python train.py --activation="gelu" --mlp_ratio=2 --head_dim=16 --fused_qkv=true --moe_every=2 --slots_per_expert=1 --shared_expert=false --muon_scale="match_rms_adamw" --momentum=0.95 --nesterov=true --grad_clip=1.0 --lr_schedule="cosine" --weight_decay=0.05
Rows from block 3 of a small class-conditioned image diffusion model, named by matrix and row number. Rows with one number within an expert belong to one neuron, the router's apart. Each number is 128 + 32 x the weight over its row's rms, rounded and kept within 0 to 255. All counts start at 0. Numbers have three digits each.
Before each expert's rows are labels from the 100 images, of 14848 (inputs lightly noised), where the router gives the expert most weight on average: "strongest on" is what is common among them; "place" is the part of the image that holds the peak. Only what is clearly more common there than usual is listed. The data: retinal OCT scans (Kermany 2017).
# router: slot weights (model.blocks.3.mlp.router.weight, 8x192, trained with AdamW), inputs 0-95
# up: expert up (model.blocks.3.mlp.up, 8x96x192), inputs 0-95
# down: expert down (model.blocks.3.mlp.down, 8x192x96, transposed), outputs 0-95

# expert 5
strongest on: finding: diabetic macular edema
place: centre
router.5:069155117136110094166101160189157149133100137097094142107162155151096123146166121102172124148089166138151108098127088157100108131165128138141084092188207152115124149146090188190160029159114168160101097185149131143143115172151099163127143137092127096135119165058112177152168097108054129123
up.0:128169086128109128128200086128128128095128122128128128128128128084151128128128058128169128128164128128128128128128194128128128194058118128128128128128082128128128179128078128128128250128128128128128128128128128128128128112128097128128128128064232112128183128128174190128128144128128128128
down.0:128128128155096128128128165128109128128128128128128101128128128128149101128128128177128073128128128128128128128128128128215128128128128000128128183128052128144149128058128128128128128128128128047128128081069128137128205096129128163128128128128190128090089066128128128188128128128089255128
up.1:128155128128128128128063128051157157128128128128128165162128138128128128128059184092128128128128128128106089128128128128151064128157128128097128128102085255128052128128128035207059128128128128128128128128128128159128128202128128128128128128128128128100128128054074178128128128128072168128
down.1:128133128079075153128128187170128128128128128128128128128128128128128128128000017128128128128128145128066128128128128128128128128128104128192128128052128255128086128093128051128191149128128128128128128128128128186128128128128128128128146128088128128134086128128039128128128128128133143128
up.2:166181128072128128128128128230128128128128128128128128128128128128128128128087128128133128128185128128200128081128128128128128128128128075128128128199128128128128204128067128067128186128128128128128128000128128128128128081128128128103128128070128164128128128111128128168128128128039128128
down.2:175128128128128098128128162088128128148076128128128128128128128128128128128000189128128128128119128128094128128069128128128128128181128190128128128156089128119128110128028080075106128128128128128128128176128064179128128128128128128184128171128157128128128128128144104155128128128128128128
up.3:128128112128128200128128102128128148128128128180128170128128092128128128128213128128212082146128128128128128128166232128128166128154128186059128128128228128188210070062128155200128038128097164128128128072128128086128128128128128080128128128128128128173128128085128128096099128104128128128
down.3:128087128075128128075141128167128128106128128128225108147128128128128128097145128128128128128128128128106132128211128128128128128128128128128128128128128201128128128065145128197128037128154128128122128128092148128128124051128128020128094180128203051178128128087128000128128128128128128128
up.4:128000128128078128128128128128128128128128036128170147128128128086128128229187128172128128079128128128128217128128080128185128128128128128128128128128128175128086128128128128146128128128128128128128060128128128229095184187128128000128128188082128128128028128128190128076128128128128128088
down.4:128181128128128128128128128128128128128045128128128128128128128128128128128128128092230159128128128128060128128128128128128078128128128128128128128128128110128175128128128128128128104128128128128128128128191128128128128128128128128128128128128128128070167128200128128128128078128193128128
up.5:063128128128081128128128128128075128128152128128128092128079128128128128080128128128128128128140128087218186128128128128076091128128128128128172172128128128128227128128181191031128187128128171090128128128210128128161128172128128128128128128198063128128128109128155128165128128128078052128
down.5:128128128230128128128128128142128128128070128128157090128128128128128128128146036079128187128128128065128146128128065128128128128107128128057128128061096128045154128128128194128128128128128128128128128128166128128128128128091149072128128161128128150080104034128128097128128111128128070128
up.6:054128128057128128128128128162128128128128128128128128128108128128128128128213128144183128128128128067128128128128128128128071128128128200106128128197128128128166128128128128201128128128128128128128128255128128128128128128091128128128116128128128128076128128128178128128070128128128128128
down.6:032128128128128135128083128083128128150128128128128128128128128128128102128128128128128128088089128201128161128167128128128128128084128128128128189216128128128040158128128209128128186128106092128128081000128128057128128108128128128128128128128167101128196128128128128128186128128128184128
up.7:225128128128128128128128086128128128059153128128128165128128128128105128128128128185199128087128128096128128128128040085171128146128158128128128128128128128128146128128128128128128128061128087128128128128128184128128206128128128128197128128103171128069128197151128128128195128128128128128
down.7:128181072128128128128128067199128128128128128128128128128128218128128128128223128174128128128128128128171128128128128128128128128128128128128128128128078128128109128065128101164114051128128128128128128128128128098128128128128128136128128128077128128128147076128128128128160128128128128128
up.8:128128176236128153128169128100128128128128074183128091164128128128152128128128128128128128128086128128188164156128084128128128128128128219128128128128128128128128206128128128091058160128149101154128128128172128128128080128128183128207128128082183100128128092156211128128128128128128087128
down.8:165128176128107128128128161207128092047050128128095128152128150128076128128128130128128151128062128128181128128128128128128128103128128037128229128128118128128128128101128106128151218128128128155128128179040128069128128083128177128128128128128128128128107128071189128167218128128128128128
up.9:098128128128128192090128128128128128128128136128158128128128128128128128128128128156159128128249128109128128128100128128128128083122128240128128128128128152157095128128140130128128171128128128128128166128225128128090128177128128128128128128099128179128128128128218165128128128128128140128
down.9:128128128128087210128128128128128128128128128128000128078128128128097128128128128082128128128217103128103142128128153128128152128128128143128128154100193255128128128198128128128086128128128128128128128128128128179128128177128128128128128128128083128128128128128128128128128176128074128128
up.10:128128103128128128128128173128061119128128128128128128128128128128128128128196128128128192128128128128174128128128128128112107195106128128147128128063128128169108085128128128128128128128128193086128128066128035128128128043128128128128128128128128128128128118128128057089128128128128128128
down.10:128008128128128128128128128128128233104128128128128128128068128128128128128053128128132086128128162128128128128084128128128128141128128128099066128190179128128185178128128128128128128128128128128128128176128128128128090227128128159128092128128128128180128128128128128128090128128128079128
up.11:128128128128168128128171128128131128128128128024128128128128128128084128128204128128128128128128128128128128128128128128128221128128059196128158128190049062128128128128128128074128128128128128128128128128072066128090198146128128089128128186128164128163128128077227128128128128128128187128
down.11:093153096128128128128128128128128062128128128128086128128128109128128128128196193196231148128128128214128128128128128128128086128128090128128128128241128128128128176173128128128128170128128128244128128128128128197128203128128128088128128128128128128075128128128128128128139128128237128128
up.12:128128128128128128128128128128128128128092128128136128128128172128150128149128128126128128079128128128128128128155128128128128128128128128128128128128128216128115128152198128221112128118128108128128128069153128193128128113128128121128128128116176128105171080128128206128128128140198128128
down.12:128065102128128128128128128041128128107128128128073128128128128128128128128128157128068180125128159128156128153128128128128128128128128128128210128175128197094160128188255128228128128128128128155128119202053114128128128128120128128128128128128128128167128128128046039035128102144128128102
up.13:128128128128128191128128047029128128128128128128128128128128128095128128128196128128128064128079099114128128128128128128128128128075128128128128128214128128038128128128128216020031128128128128128128091128000128172128128128128128125128128065128128128128128128083128128128128128128128084128
down.13:128158128128097128128078128187128128128179128128128128043104128095149128089128128128128128128128100128128128183043128128062128147128172132128128155128128052128128165128128128128204128128128128128128128205128128128128128128128128128100128128128128141128128128128075189128128170128128128128
up.14:128128128000128128084128128128128128128128128128128128128128128128128128128128025128128128128128128128128128128128128128141128128128128128067128183128128000042182128128128128128032128128128128128128128128128128128128128244128128128128181157128128128128128128128128038128128128128128128128
down.14:128128128218128128128128090128128128128128128128056128128128074128128128128128173128212175128128128128128128128111128128128128128128128128128062128115128128128128128238128128128245128128077128162100128128128128128128128128128128128128128128128175128128160128128128125237128128128128128128
up.15:137128128128128128128128128058128128128128128128128128128128128128128128128255128097128199128128128128164128128128168149128128091128128128128173128165128028074128043021128128182186128161128128128099128128128128128128171074185097128128128128128159128128128128094179128128012128128128140128
down.15:128128128128113128083128128128056163117128128128128108128128142128096128128255128128128128189128128128128128128163148128176128128128128128128176128163128064147182204064128128128128128129128109185128128128128148128096128128105128128128128112128128128128128128128128128128255128128128165128
up.16:128128128090144173128128128185188153128128128128150166128128128080128128128050128128128128153128082128128128128128128128128128128128128128128128128128186000128128109128196000064128147214074128128128128128137128128128170137128187105128162128128128128128128128180144128104012128158128128070
down.16:128128128145093211128128128128128128084128128128128128128128128128088138128128145170128128128128128128128165128128128128172128128092128128052128128128128000128128128128128000164128128151128128185128128128069128128128168128128154128128100171128128199086128128186200128128178128128128128128
up.17:128128105128198062128128128201128128128128128128128128128128128128158128152128093128128128128128128128128128153090128128128098128128128128193128128190128001092164128128047128128255128128128076088141128192128128128128128123128108128128128128128128128128128128128175128128041128128128128139
down.17:128128128128101128128128179062128128128128128128128083128128112128128133128195119128091128128128128172128128128128120128128098128128128128128095128232070000128128128128128128173000128128136128145128203062128128128088128105114128128128128164128094114128087128128128089128157128128128128128
up.18:220128073128128128128128128128128098103080128081128128128128163128099128128117156151083128170202128165097146158128128128156078150128063128128152088128128088128062228128246128128128128128128128176128128210128198073128117128128128128128128128128166128175128128128128076128128128128128128128
down.18:213128124153089128128128128187128128128128128128128191128128128128128128128128026157128128128058128128128154104085128128078128128128128061128128128202128198128128128080214189128128128128128128038128128061177128054128128128128128128128128128128187128128128128128128180128081128128169128128
up.19:128128128079128128128128209203128128128194128128128128128152086128128128128128185169128070128128128108180128128179046114128128165128128128089128170052128128103128128128231128014128128128128096128128092186128128170128128061128128128095128128128128128128194128128135128128043128128203128128
down.19:052128128057139187128072039128128079128128128128031166027128128104099128128255128128119128128151128128092128115128128128042128128103151076128128128128104128128128128128128167128128128128128128128128128128071128075111128059128128128140128128128128128159066231082180128128128128128128128111
up.20:128192128128128186084216128128128128128128128128000128128128128092128128128128144128128128128128128081128128128083128128128128128128128128128152128155128188221187128128128128128195128046128128128128128128128189128128128128090128128128128128128128128128128128128128128128238199128156128128
down.20:000171105128128128128128128050195171128128128242128145128128094128072128128128047128128128128193128128128059128050128128128128128037094128187065128112128128128167128128071128128128183128128128037128070128128092128128128128048128128128102128128128128071158178128122074128057128128128128128

# expert 7
strongest on: finding: diabetic macular edema
place: top left
router.7:092114134140127113127102142128151133087121131115099126133120114133098147121158138115152062167117163200134123103151083143142133140162130120072124101110190112139172106107081094216149095127109103177108110074085088107140074137133132117160142160125049124176100159100044124118108099118116113112
up.0:099128128128128128128128128128128164128128081165128128204128128087128128128128128128128104128171128090056128128128128128128128128128067128092056128063128128128128128203128062098128128128128128128128128023128086128128188128128147128128128023088063100099128128088128044128148128058128128128
down.0:043128128128128128056195088128090147170162128128161128128128191085144128128128128128221143155128128128128067128128128128056160103045128128087128128128128128191128128128057229201119128157128128024128128097128128128128128085128128202128128128128128128128128128101128128128043149128128255128
up.1:091161128128128153128128082128169174128128128128128128083128128128078079128128024128128164104128128128128128128128195128088128049211128128128128077122128164128128128175128128128074243128128128128128128128128128120128128128128128128128128128128128128078191249095128128128128128171128128115
down.1:102145128128128255128128128128143128128128128128128128078128128128128128128128202113128128128128128128128160128128128128084128085112128128128193128128128128128128128128128102128227128126128128174128128128109128099193128081128128128071128128128083061128128128128165170128044145128154166128
up.2:128128128160166177118146061128055140128105128128128128128128099128128128128128080128163128128128128060128106128128128128128146128128081128035128160045128128128152099128165128034128200128128101128128185163180212097128128128128128075128145128128186217145128128079223128128128128128087059128
down.2:128067128128128128128128186219128128152128186104063128128128128128128098128067128107133169128128128128128128128109093128128149128102128128128128128128145128090128128181000240128128128128128128128128095128211077058128128188146171128128128170128128092051128128128128128128099139128128128128
up.3:196128128128128128128128128128128128128171128128096128128128128128182128128128128095044128128128128128128128128183170128128128190128128128079136128128128217128128128128128128128128149128128128128128128188083128128128055128175128128128128083128191128128128128000128128128128128139128128028
down.3:222128130020114128128128013128128128128128128128128128128128128128255128128204128179128128128128072128128128128128128128128128128128052128216128128128158128099114158128128206128142206128192128128128128128128128128128128128128128128128099128128077076128235059082199199196164064128128064128
up.4:128128128128128128128128128128128128128128128128128128128128071128128128128185128143128128181128128079128128128128094128128128128128128128128128128128217128128128113128128047074128128128163128064128128128128128100128128078128135208128128128128128092128058222128128128128128213184128128128
down.4:128128128128128137128157128128128128128128128148128086081217128102128128128128128163128128128128128128128128128128198128128123128128128128007098065128162128128128126200128128168151128128128128128128128169193128128128128089230128205128128161128128085128128128128128128084170128128128128128
up.5:060128128128128128085164147128128128128079128128210128128128128096128128128110128156128128128128128128106128128128155128181128128128128128128080128128128201128128128100128128128046128137128128128163128128128070128100160128174052128128128050128128105053128128148128128128128128105062050128
down.5:128170128169128128225154157074128169128033166172056087128086073128103128128128128244128128128063128175128128128067128128128128100128128128072128128128108128128128154128178128244128128128128128128128128128041128128151097128128128128128118128128128128185128207175123035128128128128128128128
up.6:254128128067128108128113128041128128128128066153128128122155128128128128128128128128105128080093128078128128128178128128092147112128128128092128128128076128128128116122128128128111128128128128161128128066034128128107187128128169106128084121128128170128128128159016145128128181121255098128
down.6:128128128184128128128128128181128128173128128128115181128128128128174150128128062128128128147128109128180128128128128128172128128128128128063128128217069128128128128176128128130128073128128151089128128255128128170128098050128128163128128128161128123166128227145168155128128083128128092128
up.7:128128128128128128128128128128128128128128128128105128128128128128128128128128128128128094190128128191128128128164128128128128128128128132103128128128235128089128128128128128128255032128128128128128128128211128170118064128128128128128128165128178072161128128192195087128076128128128077128
down.7:128128128128128128128128087128128128143128128128242171128128128128094128128213056128128128128128128181128128128194122128170128128128128128128226128128197128128128128128064128128005088128145128186128128128128128128128128187128128128128128128128128143128128048128128118128230128128128171128
up.8:128106128128128128128094128128128128128170128078073128128128128128109128089195128168128128141128128128128168178128079101128128070128128128128157128069046128107128128128048128212128128128128128164128089181121156150128075060128128128105128171093128128128128170099128128128039128119128048180
down.8:128128155082128128128099128191128077073125128128188128128128114128128128149202128228128210128128128128128064128084036128128128128206128092128128093055048200128128128128081128190128128128128096131128063082068041128192128159128128128128120128128188052128128128128128128089128153128128128128
up.9:018089128128142128128128128128128128128128128128128128181128217165128128128128152177128128128128178128128086128101242128128128128128020021145128128181128212128012151128060159128128128128128133128080128182202128156128128128128128128095128128115128128128128093128128128128128128128128128128
down.9:128128128128140128128128128085128128128089128128128176128128128128068128128128128128099128084055128191128128128179151090128128128128128128171128128128128226128128128159104179128128090128171128128128170128033209128075128170120128128128128179128209186128201000128128128157172128128128128128
up.10:184128128184128128128128156128185128128128128128171128128128128128128128191134128045123128100128128128128128144128128128128099128128102128128128128103128128128128155128018128128149128128128128128128128128128128128128128128128128156128128077128128128128128128128063045039081128128128128128
down.10:128128128128128138114128128050128128128052147128084128148128128128186128128128128128128185128070088128128128171080149128187140143128128128232128128128128174128128128082073128085128128128128149185128128128244067128128128088128128128128175128128128128152128069128128128128224128128128128128
up.11:128128128044128128128128128128128128161128128128128128002128061128128146128247128128128121042128128128128128128128128128128128128128085128128128128210218128128128195128128128128128128174128128128128128255168128100053139128076082128128128128128128128128214128128128128128128128128128128128
down.11:128087128074128128128128128128128128128128172128128128000128128128128128128128128128128128189128128128128188128128128128021128128128128128128128128128128128128128128128128128093049184128128128193128128128128128128128175128128128128128089146128167128092128223148128128128128128128128128128
up.12:128128128113128128128128128128128128128176192128128091187128128128128139128128128128128128128128128128128128115128128128128128128128088128128128128128128128154128128069000128128255128128128128128128128099061205128128082044128128128098128128128171128128128128100128128128128128128197128128
down.12:128128128128128128128101128128128128128144089128097128128128128094128118096128071128128128128128128128128104128128128128128171128128128128172128187128128166128128128047000098128071128128102128128128128255196128128128128000128128128196102128041153128128128128103128128054128128128128128128
up.13:084128128155128128103128185128044128128128128128128128128128100076128128104128128128103193089128128128128158091128128128133128195128128128128081128128159128128128220128128186128128128055128128128172128128128128198128128128128128128162128086128128128128010057229128074159128128128128128128
down.13:046128128128128128128128089184092128093128166128100103128128148128073128128132128202128128128137128082128128128128157128128160128110128128128128128037128156128160128137128173128128041128128117128128139079074146162128128128128128128087128128128183184128157128128128155079247128128191128128
up.14:128059128128190212128167128128061128128128128128128128128128093128128128128009081128128128128128128128128128161064128128150128128106087128172128128128129128115128128128128089128080128179128128128200169128128128128128081074149201198058128023128128128163128091128128128128128128128031197171
down.14:128128144177188128128128128128128055128183128128128128128128128128179128128128128128128128192033128128128128128128153101128113128128128128128057128128083170128128128068180134128128128128128128193128128185128237195128128128128128128128048091128068030099128128108111079021128128128128128128
up.15:049128128197056128128157128128128128128156128128128128138128128128128128128240128128100128128153128128128128128173025128128115191128159128158152128227068128128128128128081128104091128128128094128128128128081157128128096088128104070128109157128128128155120128128201128184128128128194128128
down.15:128128085128128104144062061128128088128128163128080212128128128128128128128183128128128101128128161179045128128128128128212128128128128128128128128128128103054128128128128128128128128128128128142128128097183166065144128128128100103128110143128128103096226178128093128128150106128128128128
up.16:070128128128128128128128128128128128150128128128000128118128187128128128128128128128128128128181128086128128101128128128113128128128126158128128128128128128220128149128091230113168128160128128128128128059128083128128128128128168128128128128107128128174205128128128128173128128158052117128
down.16:109128128128128128163128128128128128128128128149255128067128128128128128128128128113128128128128128128128128128128128128128128128128128128128128128128178128091184128128000193128128128128163092128128128128184128128128119128091128128184158101128128128174128128128128128128128128128199105128
up.17:128128128134069183060128047128064128186128128128128128128106128128183128128239128213128128050199128128128128128128128128128175128128036128199128128128128175128185128128128128128128128193155185128128128128108128128093128128128128128128128030128204128128219128128068128128128025056128190128
down.17:128128143128128128128128128128128128128128196128128081128092128164128128128207171128128175128128128128081128128128128128128128128128128128128128128128000128067128128128155128177128128128128128128128128128037173128128179128128167057148128173128128128128128073128164128128185128128202128128
up.18:128173128128128128128081081128128128128128128128128128128161033128128128128128087128128128083082128024128177128178128128179128128128128187246095128064128128128128055091105128128128128128128230128128128137128071175128128172128128144163128056128128128128128128134128128100117128068128128171
down.18:104128128128128128178174155128081071128128128199128128128128193128158090128135128128128128128180128150128128128149128128053128128128128128174128083128128099128128189099128111128128128128135128050128064128128128198085218105128088128165162095128128128098150077198161128209128128128128102115
up.19:128128128090103128128128183128128128128128128100046128088155157128128128128076128138128128128128128128128128128168128128128128128128160128128128128128204149128075128128128255128128128128128128128128128168128128128128128044128128128096128128128128182092048064103186017128255128128128128128
down.19:087176128249128128197062128128128128128128128128238165128169172128128128137128128128197128128081128128128128128128128128128128128075128128128128128099218128249095128151128218128128128128128149177128128015128128128128128057141128128128128128128128176073128128128140229128088182128128128128
up.20:207128086128166098128084074177128128128128128162128128128128128128106128128128088128128128128155128113128128128162128104128128128128128128128128128128059128170221082186128146173128128197128180186128154003180094128128128128128038171168128052076128128156171111128191172128128128128128128067
down.20:128188080128128184164128109128184128152090128064225179128128128128068173128221109048128128183128098128165163128128128128128108155128128128128128128225128128183128103128128144128128030128128128128128128200128192128128128100128062128163128062128128128217128078128135128128211128128128128128

# expert 4
strongest on: finding: choroidal neovascularization; finding: diabetic macular edema
place: centre; middle left
router.4:009158114103123073141125178124156148134136125111107135096122129132118107108175123118168115146099154132126094124130122118120108150157113150099138109202147119119145122118054136191167099138129116129095112179119130132141106139149110120122135118113146132123121173081146175137097112157094160148
up.0:172128128071128128113128088255176128128128128128128128128128128128128128128122128128128028128048128128128128128128185128128128128128128210060128180128128128201128128128128128128196055128128128128128094128128128114147098128128104067128128169128029128128128128103193128128062128101128128203
down.0:226128128145128128128099149128128145168128128128242128128128128128128128128128128128145128128128128128128128128187171145181128128103128128199128093048058190039158189128128128128128000128128128206128128192128144128128128128191128128142128154128128128128128128166197128128193136128128161116
up.1:201128128128058128128128128128128128128128189231180128128128128128128148180152128128128128128128128123068128128088105128128128128096128128128128128128128128128128128128089201128128162095128128053128128128128128128128128047128128128155128108128069106132128128206197128128168128166057128152
down.1:192128150128128128071128128128128128128128049128128128175128128128128128045128128128099147128128128128083128128128128128128128128128058073128103128019128128128128128128128128128128170128128128180128128128170128128128128128128128128128107128128070105128128000093128128128128128128080128128
up.2:128197208128169128128128224172128091128128128128128128128128117093128128164128128128128128128128128128128094145128128128089128128128066128128128128128255128128128128128201128192130128128128128128128128128128128128128128128128128128069128128062028128128163128068179128193198255086128128128
down.2:128128128128076128128128128042128128160039128128247128128083060128128128151128133128128128128220128128128128128143128128128128172128128096128128148212128128128180128128128128112090204128128128128128128128128128128176128128224076128128095128128078255128128128128041128128128087128128128164
up.3:154128128128128128128128128128128128128163128128110128092128128128128128106142148128128128128128083049027128171203128128128128128107105221128128128128128153117161128000128128102214179077146128128128128128128169128092128128128073128152128090128077128187128128128128128128128128142255099128
down.3:007221091089176128128167128128128088128128128128128173103104084163128128111150216217128128128128138128077128128088096128191128128154128183128128128176061128128198185188128128128198063128128085128128128128128128128128128128128128173128192128128177128023128128128209048128128128128128128128
up.4:080128128128128128128128128128128128128128116128000128128128128171128068128157128128128089128128128128146181128128128097188128153092097128128107128157128128128128162128128223128128128128128128128128070128207128128128128128128128026128128107128128128128128128128119128128128128128122213128
down.4:030128128032128137128128128128128128128128128128230104128128085128128128128128128128029255173128128185128128128128128149128128128128163128128142103128128128128128128128150153128128128128128128128128181128128128128128128083128128128037105157128128128128128128124128128128128128128166128128
up.5:202128128128128128128128128128128128162128173128169095052128128128128128128185128128161128185128128128128128128128061128128128165128093128128048128128080128128156128185128128128196128198151128075128128020128128128101128093128128163128128094061128128128128128079055054128149165117128128128
down.5:128128128128128128128128128138181128128128072109128128091128128176128101128128194128128128128128128128066128128128130128128156128128128128128128128219176126128093128099100128128128128170072128128128128128128128082128067128128128128128145128070087074020147128128128233111128128128128225128
up.6:128128128041128128128128128128128128091128128128128060128128128172128128128128128185082128128128128042128128128128128128165128128076217128128128128128128128068128128128205128165128128128128128128128128128229128128128128128128128128128128056112128128207159128071128066095128234128128128128
down.6:064128128128128128128054096173128128128128128173128128128128128128128128128128055225128128128128169128128128128128128128124128128128128128128235128128233128167128128160059242128128128128128128128128169208178128128128128128128128117112155128128128183128128128194128164128128097128128206128
up.7:151188076128102128222128147089128128128128128128198128128060195128128128128128128128128061128128203128128128180128128061128128128094190199077128128128128080128128128082128128128107128128128128128128128128128174074128090128128167128077128128128128128128128106128128128128021128069128128128
down.7:076128096186128128128128128060128024128139128128128128128128128128128128128128128128128192128128128128128128128139128165128128128128128128020128128128128128128164043128202128128078128170128168042128128128128128128128128146124128077128128128128128128190128128090217103128066096128128081128
up.8:128128147128128128128156128014092128128128128174128128156128128128171098128128128128128128128182081128128128128158218128128128128128178128128128065128128128183128128162128124128128082128128128128128156128128215128128128085128128016128128082128051128173128128128128128128177128128090128128
down.8:144128128020128146128128225183168128128128128128128163128128180093158128128113178128085128128128128128128128128088016107128145128128128196128242128130128128128145072128082176128128118128128128128140128128128084128128128128128128128173128128128128128128128087128054030128128128128128072128
up.9:217128063128128110128128128128082128157128164128128072128128128113128128128128128128111128128072128128128128061128128128128128128101128128128086128128128192128128108128128041153055128199128128104128128128128083128128128128128128193128128128149214128080128128135128128114128128128146128073
down.9:128055128123128128085128128128032192128154128140128128128178128128195128128063128147128128128111089099197128128128128128128128128128128128128128128207128128128128128082164050128128063200128128128128128048128128128128128217080128128128153170128128084128128128128128128169128106128128128128
up.10:128128128042128128167128128116167128128132128128128098128128128128128116128128128128153128128141065128128135128128076128147128113128128128128136113096128160128128128128038153159128128128128087128128128000021128128128095072110159128128128128144185128128128144062003204163053128128128117055
down.10:047103128128128128128095128032136128128102103128088128128128128088128128128128203128128128128128128128128128128128087128169128128128128071128128128128093128049128128128055128128084119128112128149128019128216128128128128007128128128128128128128150093128128128089068128128151128128128128112
up.11:128128128128128128128128128128128128128128128128128128170128082128156128128089128128128128128128128100128128128128169079128128128091128128146128128186128176128128128108128059180128128128128128128188128128255128128128098053128128128128128128151128128128052128128208052191128128128136128128
down.11:128083128148128128128128161123128203128176128128128128128128128128128128128128161128128189128066145128128128128128128128128128128128079207128128128188128067128128128128128210128128074128128128128128180128236128082074128128128128080128109128128128079128128128128128073151128128146128128128
up.12:051128102128128128121128128177128128128128128128128172128128071101128128128087128169128081128220128128128128128128128128128128128128128128154152128128128128077128078128128128128218128128128128192128128128128128177128128128128128128128128111128048128128039128104128128128059128128128128130
down.12:110128128159128128128128128128128128128063128128128128128128128162186128077128128128128128163128154128110128128111128128128081128088128128128128128128128142128128128128128128128128213128147137128128096128128235128128128128188128227128128169128128109128128128128128193128128128070120128171
up.13:195184128165128128128128128128128104128092128128158097128128128128128128128128128128128062128128128128095156138128128128077128128128052127128157128128128128128128189128128128173202128128128128128128128128151073191128128029040182142128128128114128128128128118128178083128128042128083079128
down.13:077152128128128128128128128128149128128128149128155164128128112128084128128067128128128128128128128128128128128166128128128128128106098128059128128128128083128169128099128128128128128128128157008128128128207044113152102226198128128128128128128128128128178128128139128128062090128128180128
up.14:128128128089128128128128179128128079128150128128128128077170128128128144128150128128171097128128153128128128097128128112087128192128128128128128128000128049128128128161167173128158128128128128176164128128128128128128128085128128080128128128060128128161128164128128002128089128128128082128
down.14:071128128072128128122162072128183128110128128077168128128128130096128128092128189170128128128128128128128128128128128128128128128128128045128128128128152128128128128128080128185043025128171128128128128128128089123128068026128128068128128128128128128128132128117128128128128128128128128128
up.15:057128096128128128128128128128128128128128128128128128128128128128151128128128216152085128128128128128128128128128128128128128128128128128122128199084128023078128164128128128128000128128128128128128128128128128128128128128036128128107128128128128128128171116128128205128071128128128128128
down.15:001123128128128222128128071128128128088128128082128128168128128128091128128128128242128128128128090128128128128112128128128128128128083128128128128128128128176128128141052128128209150128128128128128121128192128128128128128159128154128128128128128128128128128172128128085237140128128128128
up.16:223128128209128128128128128128128128128101067128128128223128128128128128155094128128157128128236128128128128128128128092128128128128128128128128128128128128138128163128211128207128161085078128128128182128176128128128128128128128086128128184050128128128128128186128128128090128128128128128
down.16:128049128232128082128128103128128077128128128128128110128128128128091128128052128128128128128128128168128128094149110128128128128128128052128128079141128095128128051128170128128128128128128115128128169228128230128105107128128128128128128060128095128069128128128128128128128128162128128128
up.17:128128098192163190083128128091128128128146128128255128128128128158128128128206084128128128128190128128128128155128097142128128128108128042128128128193128079128128128128198128128128181128128174128128186068048128099148128128103165201128157062128128183158093050128065128128195128128128128128
down.17:157128176128111069128128128128128128128128128128169077128128050099076128128128128103128128128142171128128128128128187128056128128111128128128148128072128128128128128128083128128061086128128128128128128128105128128128128238128128128178128128128128128128128128128128128130128212128128128128
up.18:128128128191128128139128128128206128154128093128177128128128128128128128128082098128076128128128128128128128128128128128128128178128128128128128128170107128129128118128062128128186173065128128128128128124000128163128154128165121012132122128128128078128151128128160096128090128128062081050
down.18:128128166128185128128133128128128230128216128128128128128181128103070128104128128180128128128128128128128128128128128128233128128128161128128128192128128213128128128128128128111129128090084128111128128128206128128128128128128128128128128128128128043063128128128128128128166164128128128111
up.19:212109168128128128128128110128128109128128128133128128128128088128128128128128128128128128128068128127167128128128073128128128128116128201128128128128128061154128200128184128155128222095128072128128128128091171128102128206091128128140128128128128117069165177128128128128023079128199128087
down.19:128207139128128128128128086226122128128085128128016103128128128128128128128128188082053128132128086128094128128182128110128128128073128128128128128128156128091128128128229120153128186152128128128128128128099122128128108072128128128150128128128128128166128250128086128097107120128067128128
up.20:128128128128128128098052128128128128128128128174128128128128128073128128128182128200128128095128128128128128128128128128148128128128128128128128128128128120178112128128128000091232128128220128146128128128000128128128128128183128128128128128128128128224128128128128128128078150067128128128
down.20:128128128128128128128128068128128128128128128141255051128128128202193128190128128195128128128128128128128128128128113128128128089155128128128128085142128128128128128128128107128128239105128128128128181128209166179071128128128128128128147128128068128128128128128128128128128052128255128128